Weights of a small model that answers yes/no questions on an image's attributes: encoder activation swiglu.
Rows from block 10 of the image encoder, named by matrix and row number. Rows with one number belong to one attention dimension. Each number is 128 + 24 x the weight over its row's rms, rounded and kept within 0 to 255. All counts start at 0. Numbers have three digits each.
# q: attention query, key and value (stacked) (encoder.blocks.10.attn.qkv.weight, 480x160, the q third), inputs 0-159
# k: attention query, key and value (stacked) (encoder.blocks.10.attn.qkv.weight, 480x160, the k third), inputs 0-159
q.89:142137115122164090153135146104100137104105169112100144110155139101110150175148087149130105161140125130132116146143110103180179159137144130121098141129105170098176164114114108124147127109110129143119173143152130118100108113087133145162105119117139111116112154118127130147175104099166108123127093148112066150133146095161108107091132096091143165128097112154128145119163184134135179104141122116119101120138117142121120159122101146096114122110122156140090113102131086094138124128167160
q.90:139114155100126132146164134125133096122134119142152116130124131082168131108129103130110140174118113169134139115105100096119093113156130080116120094170090088131153118135158128142145142079134141081187140128136139139134139134139129128163202116090174093149130126128050101106106151173143132138129133146120143147107124100119098160087102080117121119152115108116145160084157134138126116138135099114148145147103143133109131144146119174147119123126134115129115086172111178100125124116124129
q.91:135121160135108141104139137160106139131132143159111161108108148132108124104117137114178160096146133103158108153103132141142145134089125125164153176124148156149119170098092150126138149138077111137134126148135145121110108117055165120069101139158121126137094146116146093113120117125101137113140174076138113130138140157140134119129123147127160129092155102126105131146137163116099127122118096114122131128122093135146085111102132142084126130148201104133173101211123132104122157125142104
q.92:102141097134113144138168178142133136136103108169149108176117107147131101124129099114144106116099125151151126125092126149125115142109147120128108110150079125113124105137117113115122115109104165117118116129146120126150155112202173123141118150138099129121159147096149097148115156136155149076108157164168153137108114124113130133129152139135102131092163158072135088114138095076170161172120153135140140138120132096122120116144154105133130129170144108076118161154097113118126101091071158
q.93:151109158129155143088111120107122113117120138166136114118104116093150096158115122103086121125084085119135169140107133151163080166157147178129106089129132151149131089127176111103101120086134141076104140115118116142108150161121140166121100107105144108160161121102129103146144143128141127120160125088141101120128135107091163130141149121125115135153140106157127146148136143080165087120077136158134177140122136085142114095135164127121121138157133143140201106111119151157138109104144122
q.94:121145131110120132137159141129135120139183109119092137169134130099095126156145114156110117124112142145120168133107131132113124163120136096107110108107154082147129146126127166133131146101101125147128159131155108130145137096108133119064119111130144143127123130092147104120101118092123144155120088124165121125129141131150179108120112121122132168107092097095159119132214067118175133140158163165158149136114132143146083161132086147128161089150126115103148133145133157109120067108102090
q.95:111151112136119112154143111164134120154118111142117138130138124144134137062156104120143139127141120141135136097162158098155114077142121133112131139163120098093119108154139132183087133109134106126122130101150107115149127155128112136125161123101132155151156145135105107171169093111142108125107145116132170158078116138111132083109095119156110106153130136146062127036120105137144179145123143155170154143162080120141098144106129156092125135115106116101138150118120148122142091121129172
q.96:122178161133138133156132121144141108123135102084152085122128124125104118085145120162187095128103145153108149110131100144130145115115103120113101123110117124095147087118111138102109145137148108128123128131080146095108119135119113123094139164145100143139115140117107173157131119130132109160118068172186133137105128161148107111141147128106146128122149118105186135138148152156133097158125132141081116122085167119131128127112153130101112144097154167093150176094130145164142098113122202
q.97:116145152136100083155152075116118131096094146142153143096120168156170105093107111117121133147104127133143118109133130127113136060127109159138125107154126129159143113088145138133096146135115144161130101150108139155134181113140101137146087117193112108129090120132114128076127152119098136195128126103114118108078128126112158153141088134104137095136157083098150136174116116138124136144183102102161103161108161155132120101122111143128125112107139120173127151103156133121126146135146118
q.98:137152135148142132158086121115079112120143138182129063096106153142152143147113112154103180108157137127133160138181195117092135126165106135131128128108168137120102159101107089104119076150143180126126126148097092118141145108086105104138090136127137123110123123148121161140155103139113128109157155096106146135104132165132152145131150097156139162112125096143137135136120152130129153125094100096110135135150153173154125137123139145108140121074101139153125132120113106110070151135112146
q.99:116150112110142109150145152111202138149066158109047102113124117106157119131105067183089143143143145138126106095172135154134112085108154142115167122119148144152116094096173143137169158120136116090095126113118170163127112104104170123111149119118141139116109103129117102160115108106155106099124107115117125120134146121161118138162115139146126142137133113111114100125106134138118161116136138134181090163136134115157168126140135129165118147099134131119138107145118118154139103104124086
q.100:153138180139129069140105176109056108098129137124126165134110124168114128115146172127134140150080136145096146169158182108125139115145160082154155163155111151141131124131142132137128079104129142104114156130096159133121108112127135132149133131083136141080117118128103112118164106131130125149135186150085189091137124135122144119123090130129107128075147134141137134106120154148112144123112116113113134130153103150100130147130119136094100093084119116101133153152137162128116121125078135
q.101:123122142104175123134156132119076150158112107106113092106125133130122111111129151105137121102087133118157115129095103139109115115093079141137129145152147115164099134116150123125142113147121099094167101105151135167146091090116109150106120157189137141159207118124106108141135124147138113131168149105151115143125119152180200118137110167131125144104138098098099159128142188127156110127122135111138139116105084127124129140119122139106121166145149122163115144117143096110063154145114127
q.102:091127116152110175158112109095133118124140144123123152094129090116132161127150150121105169118135144116138135107147176129099121176143106111140141142105110144082110141138144131120105105100102144101142187140139170109144133125161105101126084153104140143080108151153113167087154111149110148131146170125144094134102143121122129174157152109098162131125075112143109137055178095125165144114096118104119109121109182106136122141137125116169112154164112138140136119135154123103137121099124099
q.103:125120106136142169123103120120099111152164138148131123132131113136096139102156133107161133153121126139126152178097123135151106123162137120098099088145092131156081098151096117096141143131113091148095118091151130161084150146121107169114111136181101135144200175112130130129102134114130114083102159143125085093178133166149102146141139104137148136132165106122137160109121177092117077076151130130096153127116134117101108130105129127135128131141130133145076145121107164132108101140139139
q.104:141161144133126114130101089109142140117103147136134121127107091148106142115113132125110119160139126144104114094156137112115086155139108132153118172090114105122149112116105118074188150113130129111093168154106129118157137129150143143088122127105110137093139166143146144118164058110129147132146148144121123116125131136140192127167140116179182113145104131137103140143138123117139145160093125117089153140136120132113157149123146123115139144134116106074111151158196087127134069168090154
q.105:091148122110161056067089089125135135145157122129115124157156139133157102114108123112180134135129116137149116082113125144064142108127152139147103102097115091131145105099132121116155143158121108120098114153130139128157091108153119128124136126152106160122164095151111125207139141128106129143111082156112112143125101141176117102135126152174121137138107134116121118169128119167126132132121118121119156098138106119171139149093141131104157107124118120132180176101163109155118154157115131
q.106:108103097125139092143143132158147096105134082122097160111105137102146137158145102147139130119152126137145113079094134136118118064099120096092119108117095120129132144166119136103148121157141125104096144109093169144130160080106118109113150116190163127143144099146095122153144096127136134096136140116103118142164131155154153094133146116144160115096152112156164072112115107118107123119162135162149133139172110150100153151188160115111192132144121121098123141149152101140114147136141141
q.107:136122153155134138072134124140127159134126160096075096104070174146158124129150096091124155119131086100109126161140130138154099100168118110124130103138152118123122112129122137147046123144129123169142113141146121137154158088157118153150111102183126109168146149104145141103132127150136124105158143109120101110166151148168103142117121136165122128152127124151095150126138146124098119139164137132139082117124120128133120076132119060157133117113122130177108144105087107122092161139117115
q.108:122146107148115151144139141142137144145148118108137118164145108129138105093153115093144135120148129115099189158153107110097140096141081129117122154139151126138173098108155105115135112115135081160130143115128127137090161109107160148156097129140106087104153118140105167089144161156170107131150127123100089143133102131116142117110135165127081123117129118101157135111105104114110125160167097106181160146131124101065090174142108155128137133205099126102118111117165144129117098148130141
q.109:079106125117102131133120119114103130081090148166135143104157124150140142105118160131172108119146172154121087099130138109130150113125112123131131124184119174131095158108061146099170110142113110125122136144152115080083101157122136092141123168123147112143112146126104141118129152115125119188119133127125120160112133130165158112129085108136128098109128102103103139152147119114179082116129126129130174110152133095151093141151121114201155148153130137115111118169141124131142158166150139
q.110:115079106127103147145088109160068133109138065117162174153134138117103117134125124134162112123148133128151119107093130154134156102109125110111076136111084123164152123120151122153154147148136104118157163136123136120113144156122112133157117106101127120114170099137151111104135134124100060097098105152128132151148116129135090154135120128158141104146164151106160087114118114129113116160149140168100180146134122101112133177126113144127127159152146129073151159170145135106160080121148144
q.111:135130121143104136103116147163177142138158090143144167137091104125113103115082107096157145115070115138146119120139122080190140128110120187140153135107121155155086147157114130124145161125117106142124139122139115113148092084154144148140085126132109190099167107124142111129097184122120100095126156134129126089123124116119155148114125158108135116098143152126111100131131125092163156119134103168126148142134114070125135133136113116158141105131098155131084132115170135118177131110138165
q.112:160173143111127174096135142134083157105111159141142125138146128135099147125116127143166106088114133155125090054155143115119105103108088123163102104139112108145138147091149094126133123099091141103143174122141140136100116129146146099149172147155112176141133103155094145173138114151115124126106128135143124138096111104127147106132137142129172160102113145116123124151132118137144164147098154129113125119086156162121092113121094142142122098144141147107075102096156117120128056170159138
q.113:150137108124145095139141117135104108109146123118168182113113114118122121129149139099151166124156138113125080143110132090142149112135106179081121128152132112120116159090166103121145120114120136136143141157163103127110140148158142118104098160143054105067143123116113117137115117131141118137135165184137118158127126153124101109078164121114156109172164160147118109159131132150104123086169133136095146214093106144143098101130111144147121101121132120111090126113139137108150127136156122
q.114:144111116146195092160143137110177149128124099124098112127112113153167119131150141111122134135170104091128124135152120121105082159134143131122149122126090128182131067127109138179103121116156078107159147108143139120146164166130134132106084103102125136139112123119146116112127137136111116164148089104118153137061117118146153144132128136149131117140101090099135109104101164154137103118097098109123154138149125147122151154127118061158126118131091142104103110189137133182143131123138131
q.115:152163149100121122095115126104113145124141130142141138128127142132127103149143146164123124142105123115098149111132149129115133151107130107147141128165110112171090151117118124097168133125100155143116161096084109115124094118173097113115132120150172132156116136156108164164144144136066124123089128072094145116164117150152161150216166133110150124120122110091133155124093133134146126103114113093163134086149103133135097129155145114132136105097125151111118169150140079144148065155107130
q.116:118108134150147123069161167166099129170139132101118146107067145104129105170125135121126104127115129146136126164096136122165118153098122081125145145160090116140094108135094137149135121109139147150137125115123154104103143113118134115158127130113119089173113146094120102132133126201110145154085114144085146081163127145101128116151192159149157113113129188164153117133111133154107148127106114080116142115128118113143106127122117086117145117122092113150152135135124148148132185123106117
q.117:134104119077116128109174167102141120146121163089139143145181106131107144105145123126180139128122118167134138134176108117110106134156111110128119115103172132124149134125133091140138147108165121110153104117125160151106117119115137118164157125133133163122108104132103119170147125160126118127124098112139131119165176084080116115146132131126141092144149121144077161093108115137079147104058140128105125133104146108086132169176173140147106130159088136151107095134117142169119156113138149
q.118:168128121154170110094093152125119112115112129135125125114155116126132101088145106158156147147131109126116155110142162136111080179135175095102167175117108134153089133116121133159109110176133094125085135122172137110120129139112135118155142114128140155126161120160140081128132143121120127132138138124127147077089145134155137141144123091145128084154111121143103126166132093083107161161082073122084085098167130119157160154109116100150125110134123142139174116109078117123128141111123140
q.119:154086118125134090126119113086105118164121156135132113120138126107131140097146114158083107185134187153118125115139149117142109110132179072123144120112143067136143135160093115128088107106136167158149139146137095071144105153109125142123110155092129110093102112124109127132124138155140148137114120153160109163155126117143092165133163104166153158133124126110116167146111115120110157140126178098129170140128159102113086134102114076150109159106140146115139117113163138142139127106133087
q.120:131157154156105139172095113103132097152167105174124138141134167133170103110075105098121130084078152106139145137120127157139086125154121101124143105123127105112143119180115115125127154134090126134088133120106093096127160153153139109089110162164138132128171170076163158145120136104128105121152119099121143093112121150139136136092124167125117145149132107121133106139116121139119080169108135128146118108125132145147160117160129115073183172150140106161169103118103134105116123133135134
q.121:112107112140149124099129134186126106188088188164126111133126131114140113176108118101091126148136083144119145164116113165119116120125121133129136130115124138121147121113115086142125124115115100107105108147122136152157109164134135104138068144117145162172130131127152120105152124113113083173135143084108154100166157139127125154122185124143057083119104143103147114105124129156151134088145151154164144118133109127118153137156141157119107152096121138157101126147086131130102094130079113
q.122:129116142146127153144125154093150156137153108090144180201098120155127123118127123126136133088183100173086114122149137131151111135142146133118148116174158128119118104138119107116177166142122112109158133127121105098118172108112121091103149153135089123092113156098141110102122131170133128139162136097109122138137100176140087132107187151126134114119147163130122098136112124122123109067130082109103161138155137103123130131105110120092130122084146103095110167138100104149125123166106119
q.123:102083118133167104138138113122148145144106148132123092131173140106158121099136129156134120068158151134106103153086110100141152132179175115155141135120138128157138119093135135070100081151145184126136158091090154173169107106110087135135113115128111114118140139099119107108154080152083127136129131166130130125150183104121132100133113112114132087143122112153122143130161158111168116082148111121154130117140131155131097166093150123127122112103124143109121140131160161141161150122105138
q.124:145119118128118105161098128110141094111153087094128143129143139124135125137155133130124130156167099131132133075124119118162124162111119129116131162098109143185128119134111139113137096146134124152146173132110155145127070143181148105115101130141158125135080136141135136126130141104111143175160158119180126109082107143084152146152131105127148166137138136095119151129117118156097153087113143113095156102132059123144162096130108140099171099127163167116111123139137079108143074092110130
q.125:117081115135143111145117145116157149088140114122165109108131125150103060118123122133115121121115121112141124146133115124126187136105110085151084142142115133133148082130155163164168152124128159157106188160133118195131150124148107138107117151116092090108105115154079155134107125121115136125122092152147125099113139092125140090145110151133147114152148170098148146130148144159137145100088108121125157132078084087120145113127129145106134102149146124086094109148173137143166151117113115
q.126:117123123157120119136120124116161167110084090116147126145109136117106099104147163136155133146135119161132163140130127142198157133113120121118127118128138141119117147132120127149158187131156100125154132111125106126136135091137114119152121153124141104119159092119139090072147084179159171162151142148115094130125128114089146123143106107090108084150121130105152116154123156112117172130134100137147183092115137108136171142115178143133110089098058114106117099165131134163117125112136085
q.127:103105153102187131134123102128071148099164136101153133148179119151157114147168105149132169130140161134146118152132151121105130106103130131147142109148131158120097109115137112135212104151138132141141076119156123106158127104118129092112161125101140149105118089109147105114134126100128116142158139130120105079127128089144158114079122138149109122185159109115110109165137098101136186151095112093146119102098149096130146155133121141155116142139110130139152117118122105117102115077153132
q.128:152090125110089101207142118134121107144142119102136111102113114141100114117128140120110129110084131143116145103143135161125169064091112112120106152124124128134143143161136119101173078153170117162121116162071126105158111117096157119155134148134140114158144107142160134134097158114118158160144106164108146130169107118112101145092097130160142122131125100103099117128130180118172144164145132159109194164158110097120098136134145109105114146157129108120112113121116133118088115131129116
q.129:082090116131097129121098112117182127106153116139107125149137126132113111104151103154110155086107120115115105151132133114146121157150117122146150140154102164143133123153110148187118150142106102138110140097119136143134167127101132110111108113112160122161099152117142148165104097167096144104108110093188133089156157102142127143146096086100151139150141118139157140158175123154140088132155143081099147146128131086153108165100100113122135166089140113134144178126120128057140121126137143
q.130:148125101143144106155079103113125155170129154095091147135111106163149111117128131132086145128089132160112136147110100131076142090105121146159129134118187142123139108125136122141145132106098156156171103132059127108115114115119132149107107113150123149083134117138121165105154165100114141140152113118105125126159168128100101146123093153123114144144127140124105090095132155130156086186135093163178159161186135134128130124124139101154140150142122147093163103108118134139086155133110142
q.131:110166171093120122151126166093121133126171135135105145087128146168119111131154128108159146127092106116117120182128095144160101171109162109116097104116170137138104112144115133132123104172072101126130135151159139132113122156143083143111120107080097114126151150096136099143123101125145129106110148082102123157135112131093108141170122149144136158108148131120106082134092133138178150129130122121141061114168140173115140149169172133106146166109149112131143111125144109145100135110150129
k.89:179111150158164136161089111102094167081114143121099145131078122158174101103125165123126123089150118117143155106139142115118119157136151135108091085145101136111140142128131109136164149124154137103129122117108113120134104134160117103147153154128172072133141177083142083126121137108134147159091156132157143113124137113083099135116124144103124110143073148127126129112159154133151131138148126164091123095098097124123112145131128162149127091124144087149190146113145144099133121176131107
k.90:118133138127083155135127164098128136163129105107180151141121105153126111181152151099123183090094148087087118135099114074132098130138169172114158153102148119083192130100099121129134124100145116127127110131124118125135122164132102144118083131123102156112113132120122111148126116128123178112086103125140106150108123138153115103124073163174110150108125120150151088137136128127046107127166173112138145131141130139122111128110165143126160127143102142140106133129138133138161126136110129
k.91:132134104134116147168147112127132082110116121107102123096101139121169113098135127124109098130100106134092148140126165152119120109132180143126137110157117125144120074148141102085145125132156163105136124168102118113121129080147125109125150099117148141095125135150115139165086095145094140129136097131196142156137105106134181135116157166178145168128137137091107146151114100087180122129106104141122118162155115119146126133138110155148105081115159147116136093148061131147090121121099140
k.92:125143139101098118109129127101169122101166149101115150075159096140092110138128139131110126140159139158116133122186136122153114113158138170106184184117164146120109156113131142132143092096121120196110148164149136108131119135116150175101115084099106139170115105065136134151122094118122114103102131131115157133151109110133092098058128120115098132085134144134133137101147118112128119147108139128165118191162148138152122111116127090111145133117126101147103122103147143127124137138113135
k.93:108127129099138135174096096106112129104173128160080167153100124148139141161104141150118160119142183101134202139104116145106138092162131122157147114101143109138143124073124118119123148119126141101150102109145185129115161126109120110095137117134109142118096109143109126168149158136142172096158114087163112187117115097143080134091102105123157141150134119150128111156120094123138171114111139102098079131115131096116149131131115121139101089128133135104121140155153154097131148146128115
k.94:101148165137084168109106143126120095079120115158114091110138188135121134160121147112144130132161118120123104175166142139121114124087162135172088127163145115096146133129135183128105124118122144134098153113107104097125155130134125121137128130129130131095107139085135100115096172130045140134119140126133097143164115144126155155127132122122059174130140122142131143094140098118103171126115170111148127118169109153126102137126131130126134128183149108100152132171162124135121081127137128
k.95:138102109124108157104115137088151121149100148126118109140181126175125123163106182129119141136094139109118119130113116108156131102128189152110132136112135144103156121080092118167142123103125098096115164096139157137149154105097119163129115148116166163136146150149209152145113112136164154114136132107116095086147147159134113107150133068151111104103099110143149169113132147119133136120134114131121114142131190103168083137106120095101120150117146106119119159127106109147127113088133128
k.96:122188093107161142098133138122117141084114087146077146119118147153158147112143135127110122094105129069143154128134089106137127156163169137145138134116123173115143129144105115136119166140176112113118187113139180113121156142141126092116122118120130115132125144137120140120199163154104164087125146088132072122152111133102129155138107121125140090121066121124104115080132126094114170125151130134122102114104130093141117130135178132155142104138109123130116128126151118144175106133107110
k.97:083093153074117152078153065133141195110120119106115139170126158177128102105138130151104124097118118096148139151160125152151126142175151147141110133141136142122151113166131150104099159123150133111123134106074149109115116166133129117133116128090105111089143131083140140166162146142144144136075121115113104132146167131138112126114118149165119138143143123121135142090108146093127163153130103087138091116109160134102155126128162152158127158143113118139077133098139106156109149129140095
k.98:140100134114159114179188159159164146098154115119124126092148143151113132094119094128162113136113109127131160091132105122132117086082123127114139126130113128113113113105052155148105106089163130147113096180126140138149109140098122179131101165145140131141135138157115119115107148120155079137126154124138176174139161137099107076123138119102115112140110166135132120114163167120153097115107099158116159146130141152127148128156117138106169110131123134078118102147110138133098147102151094
k.99:106151115101143133116148120120115158108107141112161129159145137134109117101166094105085093168187189127101121140128145100144164127144130130143128115140088131155139119127165097125143118112137108138147113123164141141127148141143098144099192112090132120138161113096104112141172124104119159163137145124153096093138133154090105111137089149124121138148120141097123111152111151110062123116118145155114154135158118167095189118130122134124072132113075112070138131137141141115108134113161139
k.100:137119142120115145171143092103118100138145167150093113061112119095129125147120152144073163098171145150125125087084116156140151139098129122119150153146133134079139146117129150132144126144106122116038095123105152140128137160104111144107124130141190151134120122164140120150120135088104133155147153112151101142129124118124158115137144130124158136126140161131105153103168087128110096186152110117117131126164108093134128137165089160148158127122130148082100140121123098151135147132094116
k.101:113121167152103165153065115131144121100138126145099135164107112130171124132107124182112144099121088137128113159139168121135067143151159138123164183106149127093166129156161100104133085125160134150137188174091158116105132154121124142135117122138153123142136123104125129153084137144127095125120117115123160151155121110109117121110110099101127125134109141111098172118139093103100126112114117158087174117120168140139126079126132142106136112151133137150138128122138054117152122102143127
k.102:157119171152217109115138139135125133147118135147100111155089155154095125148126123142112103137089128138134143142099104145124110101176088085132090128106059151118154147122155113136142100151105117119138076108081108122112110127164137141111139097154150152114128114151118163132098146112138086169132120142184109129109143140095113137154115142119124154170139149115157103142160117104119126117167092152102120099142097105134112163115106110157157109118172151130126135124111145140105092144151121
k.103:112129149114122163111113118129107088121140142111062083131137114114120126146150111129142088144079094149162135124122121133118094112096150161151149142145162119145172182136096139147118139148123100179141088181158114143109185168142146128078116108138110129119150116135152119105132148116134119122155124116101134115158116118130133169094158104141103106089117099145176096143135120093122132131120114147148152147126092145151097089173087125107137116132098133180141131172149122132135087123153133
k.104:114128127140177125125123135178123133145110145172150108134111123120131149164126105156159133087135128169119111129153132147170097113176119124127157119144094165134162054138081144092149138115107122109105124121129128155173140117135123154100116143164140148124059098113116122083107103113102132174124133133164084125105115162120104109137130137127127129133141095153165121130166156105147117104110119127141115110120081102137151134137140143121105059103169121099154111127130143154127092111122078
k.105:119099122150128160142166126148128145117137127123146087147104105169159138114091104094129123138122127121125125125186127113139076098148109153089142177136119160110118131152070158188085138124161152102136146145177096109174098115100157109117118119112112090093109171117136120124141102112109128143088127094118143105133159169151149189160103106110132140110080127138113113123160122130144148118099146115111143150164154114101133136110150099153118105136109135117130128116177118121142114093159113
k.106:148101120130119121109117083150126139151147128159102118132121140130111135137162140104151148114138167150152143162134118134152100097133114135112133112135123168155127129120154143133128130085118089130137126137116078179114141080122094120126131123110156118118121127115140100133174131142153140096088115101105102136131164142087165045144132123133158180094107118171147148135099110127140074103133137125129214149117162128090143152128143091117100106116130126103137119099160153118105106190141128
k.107:132094113110117110153153130149117118131140123116140098133177156113087117101166129155144144136073127136160161131134140146098056152092100145146127148108150083120141142109085159145109084123148150173116131140173108106122148099123160082121122120136118154131151111110170172100125097152139090115123101149131152133161131087110137137152100168124101146099144122167131112134118132141142134152132113163102066151092180125142156105130119107118127137139125119164106133122123135117127104184147102
k.108:144102134141149171137105164095133064109105142159140118141079138127144118128142123105118128125102093091153120081151097142155145171144157112169101147135114144170146110111161148097132170120154149136098090088098147142122120139115160079133137163114137094117132143150110136120128147156126126129110166108131115125105138112117132098163149129145089121116134141120143111108127123135127171174118112145079150087094142164114116138157151119081097135154157111168082155086144120087134148103116135
k.109:134119143134067114127118083138151123142117116139098174118118131161142152169117135125092104101112159126112093132171137131099131122160100108129095159124154143142137127171143079059197152121142095099147137140070134130140097127121127169115145134135139146104147115161135136141125123152099123140089094125160115161149122124112139119144144101154113132121116115092128164106131112144127176074148108108167147127134088127112143097141147131146115125100185134129091147127169094138104114162116121
k.110:152146145135147138104084135086150094121147140143133172120072166094159130185140161112114125122145077100102157143161132104162133115175130129138179143129122161148145105156131148104132107130136088115150141072128159159126151133123115141129133145147098082135128128126107114114133119126121126081165171075113116104067149143118163138130125126155146122080136101150138134113108157131133127128105128140141149108137136139114117160126116122124100151154118141123105129066161174087113140089109140
k.111:155133128168085154097156118087099112134111120129116135132095121111118169141072101120092116128127145179108133149109166143106141152170128134143150089130140090131111151104125127127126130127151194090185117138116091116141136118099097156078120110144122132118116102108169113150139095130102145207166091154163144119146105116142116120148161094105138151131154099128121112144126111130154112123171139123164120143101133103138122151120125136111103111116156122147119151139136080154103111094134172
k.112:084105113155118132132130149101132172136117145141118144108135107141144116106147108115089104192155151112125154149117090132116093150161123088145140152126110121113118127105130156119088081125146108131132166154113144157136152101134159105180140144120085109085162112112091142132155103156143117138184140143109171080124147108103127145152172148129111121120155106135121102109120151089084097118149141146117142161128091077157126148146122142148090138149111111160120148140150139146079133107080107
k.113:101116163128111118122148112150139087110125166098140135137117136161111144099151128153132108128138143092155147130154140152110078141134104123120128141160119117133133162137119156145103188186129096130140165116104122118110105171145082153125105116119115166148114080144125172126129107150120121187111126117130131126108133095177146113155145129126099088080121109130118123085117152110117109150189103136110134152142147072154132115145117144147102120130083123096134125145092129152186140081141094
k.114:148161148115077142150119134116081096173092136123133157114118126096118163142134116134111175104101109155116153085111172059105182155093150146115130112095104126154131166095136137102147135125134137117126154106153132114149163105086151124123115147120166148178124132174126135100081134103115118111135137144167082097140094116145108148109103124128133118130168147125098122110122115142084161150129124127070116134095138165148116129119087150135147127108141136131125145091156125118114142113156156
k.115:127162140144136118100162123125138104100112130192137128154120149132105106156084093127091124124126105114144123159101164143157133119171101114122094090133142132144153112097145086135129156099153142080121111157133173118113147102106132091170098149164122122146143179155116122092116134133152082143137130151106126107179115105136119134110116157158119106158133149109177115129071159104060122113120130126129106146122124136132147145168129117102143135140116115149103129067160118122087146098110133
k.116:094094162071144126148124128149167153065127160186098114134127115122146132151090120123147132159169101119159117122137101119150156092091113124079106089132149097151151175136179125097097183107122105086122144148155122111143151140127150132114109114128124124116116136179144121175087083099115113155129154124120137136129114130115114146119145120119103139136145093160111096144156132132138165122109171126097107103126123097146121117130148193124122130101145123133140109158138113162121124151115102
k.117:100092152122176144117111137164127114151111122145095148086117119174079118128137094124100124168098121128112106127173137109097123159110168165108099083155124129140137140085108137135130130161146112139065090136123092090148158139109149108130118126157124156149139140133126132074130132121140112110142170141095108121135153155177150123119146109136142138118110132129092141141139158146113142124136172075129121176130075151111152123145155121097105156151114155113074141099132127090100144155103115
k.118:138098087119098171152145091176086098121114138117095141143120112092120114138084093138117124133129141143167073111101142145124146096125136172097091164131146164112169119102146124117135092123118123172136148117119141131118136091131147114142113139148155118091128100154114138120120145143105136146143100107107103144105091147096134127155104108130123136122121152133136095097166151148119164115163218154142111166143083128166095132157088142102156109161159115124106148134161122146129117145124109
k.119:150112104153154136154130129168133140113121098121148101105125133170131160154100146121099104112098114087152107118134088174084148132156135094104121137179082183119171140120133131120122140078159150117127119128116139097117156138137126127136092127140124144113143093124136099116096130139127191074125117099169144134146128168116107142110122162145108153124152109149108132097145134133129155105157130120101158132106136100101148056141139138142105151163102158116155076119160107111142098167121139
k.120:124136119104126114147137145131157124167123107109112144109154113148163142108102123048145124120125131117109079115061085118143122154144118125170145092122134124128169122171108129149123134143130189113136109119133167155086150118189131129126163162104149126137122176096149114154161163118117142141128114113152081159099143120107102138142110108127140137095126114144171142116156099111110093151103125139163114072077147123145126160102112116150150119159145106107125112144139151129110108086109131
k.121:140154120057129152112143135100126141157112132168171130126106124100122139121123113156138114143152130119198141127166122104140080162108105163103090119132106120151158154136082109155139152094117140146155116134067114103104133133138121162118139091174137113155138135150120140113110141098123102152160134102117129141114121084128117107179112119137122094128098091104153144137175139149116132114131125144177127105151156131116113162081077146113191123091122147119131104097117161134131122120113147
k.122:059118151087111140150125131124169100114069161085117153117130125096163118125113170133170155136155130122136154093098082142149157127101121078163150115131100150151110087143141097139126134131153144124139113133131149135152131118111120097166103154158142114137098145132117127111149076142111086162140144099137125163129132122114136149101109140121166103142092142099086104143131147134104168136114121121139120191131143092127099102118167144121137146153168106135102180125109143130128142095143160
k.123:115112095141079134131103134148102157106127132067148118109120135137129135133145111119140115138149115141147125106128163143103126131134109182150097144091115135076179149093200108139139121108101090154122151112119098099089107126124077154150163146093093121112102153182149136121077101154127132138110132090112147115110106140098106136093131158116155119147115148122125150150124133135110148157151123123068132125154161123141117114141185158141133141112159159162110187113140125119142126118116112
k.124:142114137113124104129119149142074127156110090176100217173103114087134129153108141124103109098115148114137133123105155140148119110144162116145109061134103133141117163131120153119168115128125153130168084152146150141119148136109106115122117125110114168159117139127155116143109122182149140150123110087114121124150137125107187126123137155177121133104120112125124151116100092094096124124159076131123136116147124132125162129118135131095147138149136114131141127097095181140096195102126139
k.125:137129142108149124085127153157156159121178124136070163128109123173106156133171154137123146108109163170111123154114121126118112172147140152136104108119142110108067171097099140107165122144104109090140095124103135102149167127094133120147130177081137148155133161133150123128113124121127112164125105122107148098156128134151130100102154133127103163075116120105130141120172101121107107142148112149107126112196144105146121113172132139121075100119102122141132118098151116120145174139128123
k.126:118118109098130155108112144121108138126145164115138127146114139135144101180132121160131170089100087132136128119125161108111139163086139161131119125139132140140137147083155136118117154140110105128075073130117091122155093119119099122151102085120113155130086133136155109138108139171179101112185130160155122128174140128137135126069119141152160135138125135087118144119101124149131114106189105124144074151184100153148092119086114165075118131144137157150117137135132123107138139130123129
k.127:160105116160142111128121134122118129165157090109153095152121132130122104110108128133136112177119124155165122143102121166110157137094135113105126176145136196101106116119156145109094131168119120150098103141096156146115124143087145089129122088121156113139092132115115126098124130157134148153150136130111124132133149137097138130095082126087092109080138146124093130114087098143166156124155194113151136155121128133127089177134157167137113126157135163123116100109095089145090115159133094
k.128:143148131103147155141165147100091146126140104175155105127131117118149138157113118066138121117144133100146128107093163093116075098138138167146104159116117101122139106147124114131116119115136120126133106091120115125129121117146137186128142109154129116138148118099130104159174122112110133127134146108156131154125136136137136135150115126103103178118192145129095147105144079144106121099139167140178087087130130119129136135109154143135153101124114159096101099197120121163066168090106094
k.129:144127149170100130109138138129182093120083123103136141125145119158116079126144149082136157160101138127144122185154157143082148144153147102134165126129160120106128170135124135117130100149126136111181148107133120111117142113212117120113116119101090117128136126154141109150125093135133126111156139135121167092075145145127119147144134117099076107116115140087106150154119100158143116134118099121167133145084120138139129149172111145131125105131091110145099140071094112157128119094136166
k.130:092172142111187132170127134124100149118114136137157122138138095120118123148075134100114110095119068130108134083170094167073113126139124100180091108119148101151124106133132143124124131110144113113111105163141125181107082138141135146096157127129119120157098141139126105136124165145158120124143148068168148115082161143163099131129125125133129137141163110145149122122134134149112130154147150096151102093126177114127124128147131122119161102123083144112119120134147105150080155153081140
k.131:119082130138122113108125142152113095118146094112146143094097148119143153113145096125094119134106092148072113161150106176158127138131063128187146145151123156136135146143099130132118155132148120173170128076121106179135108117133125110149090125127137070121117180134126130119136123148145101133150104119071164093103162158154079111139117156135163118114164116104132131112133143122116119135151150149124126152158105180123106116144122090148149164139150141108114137106082135103137114144118113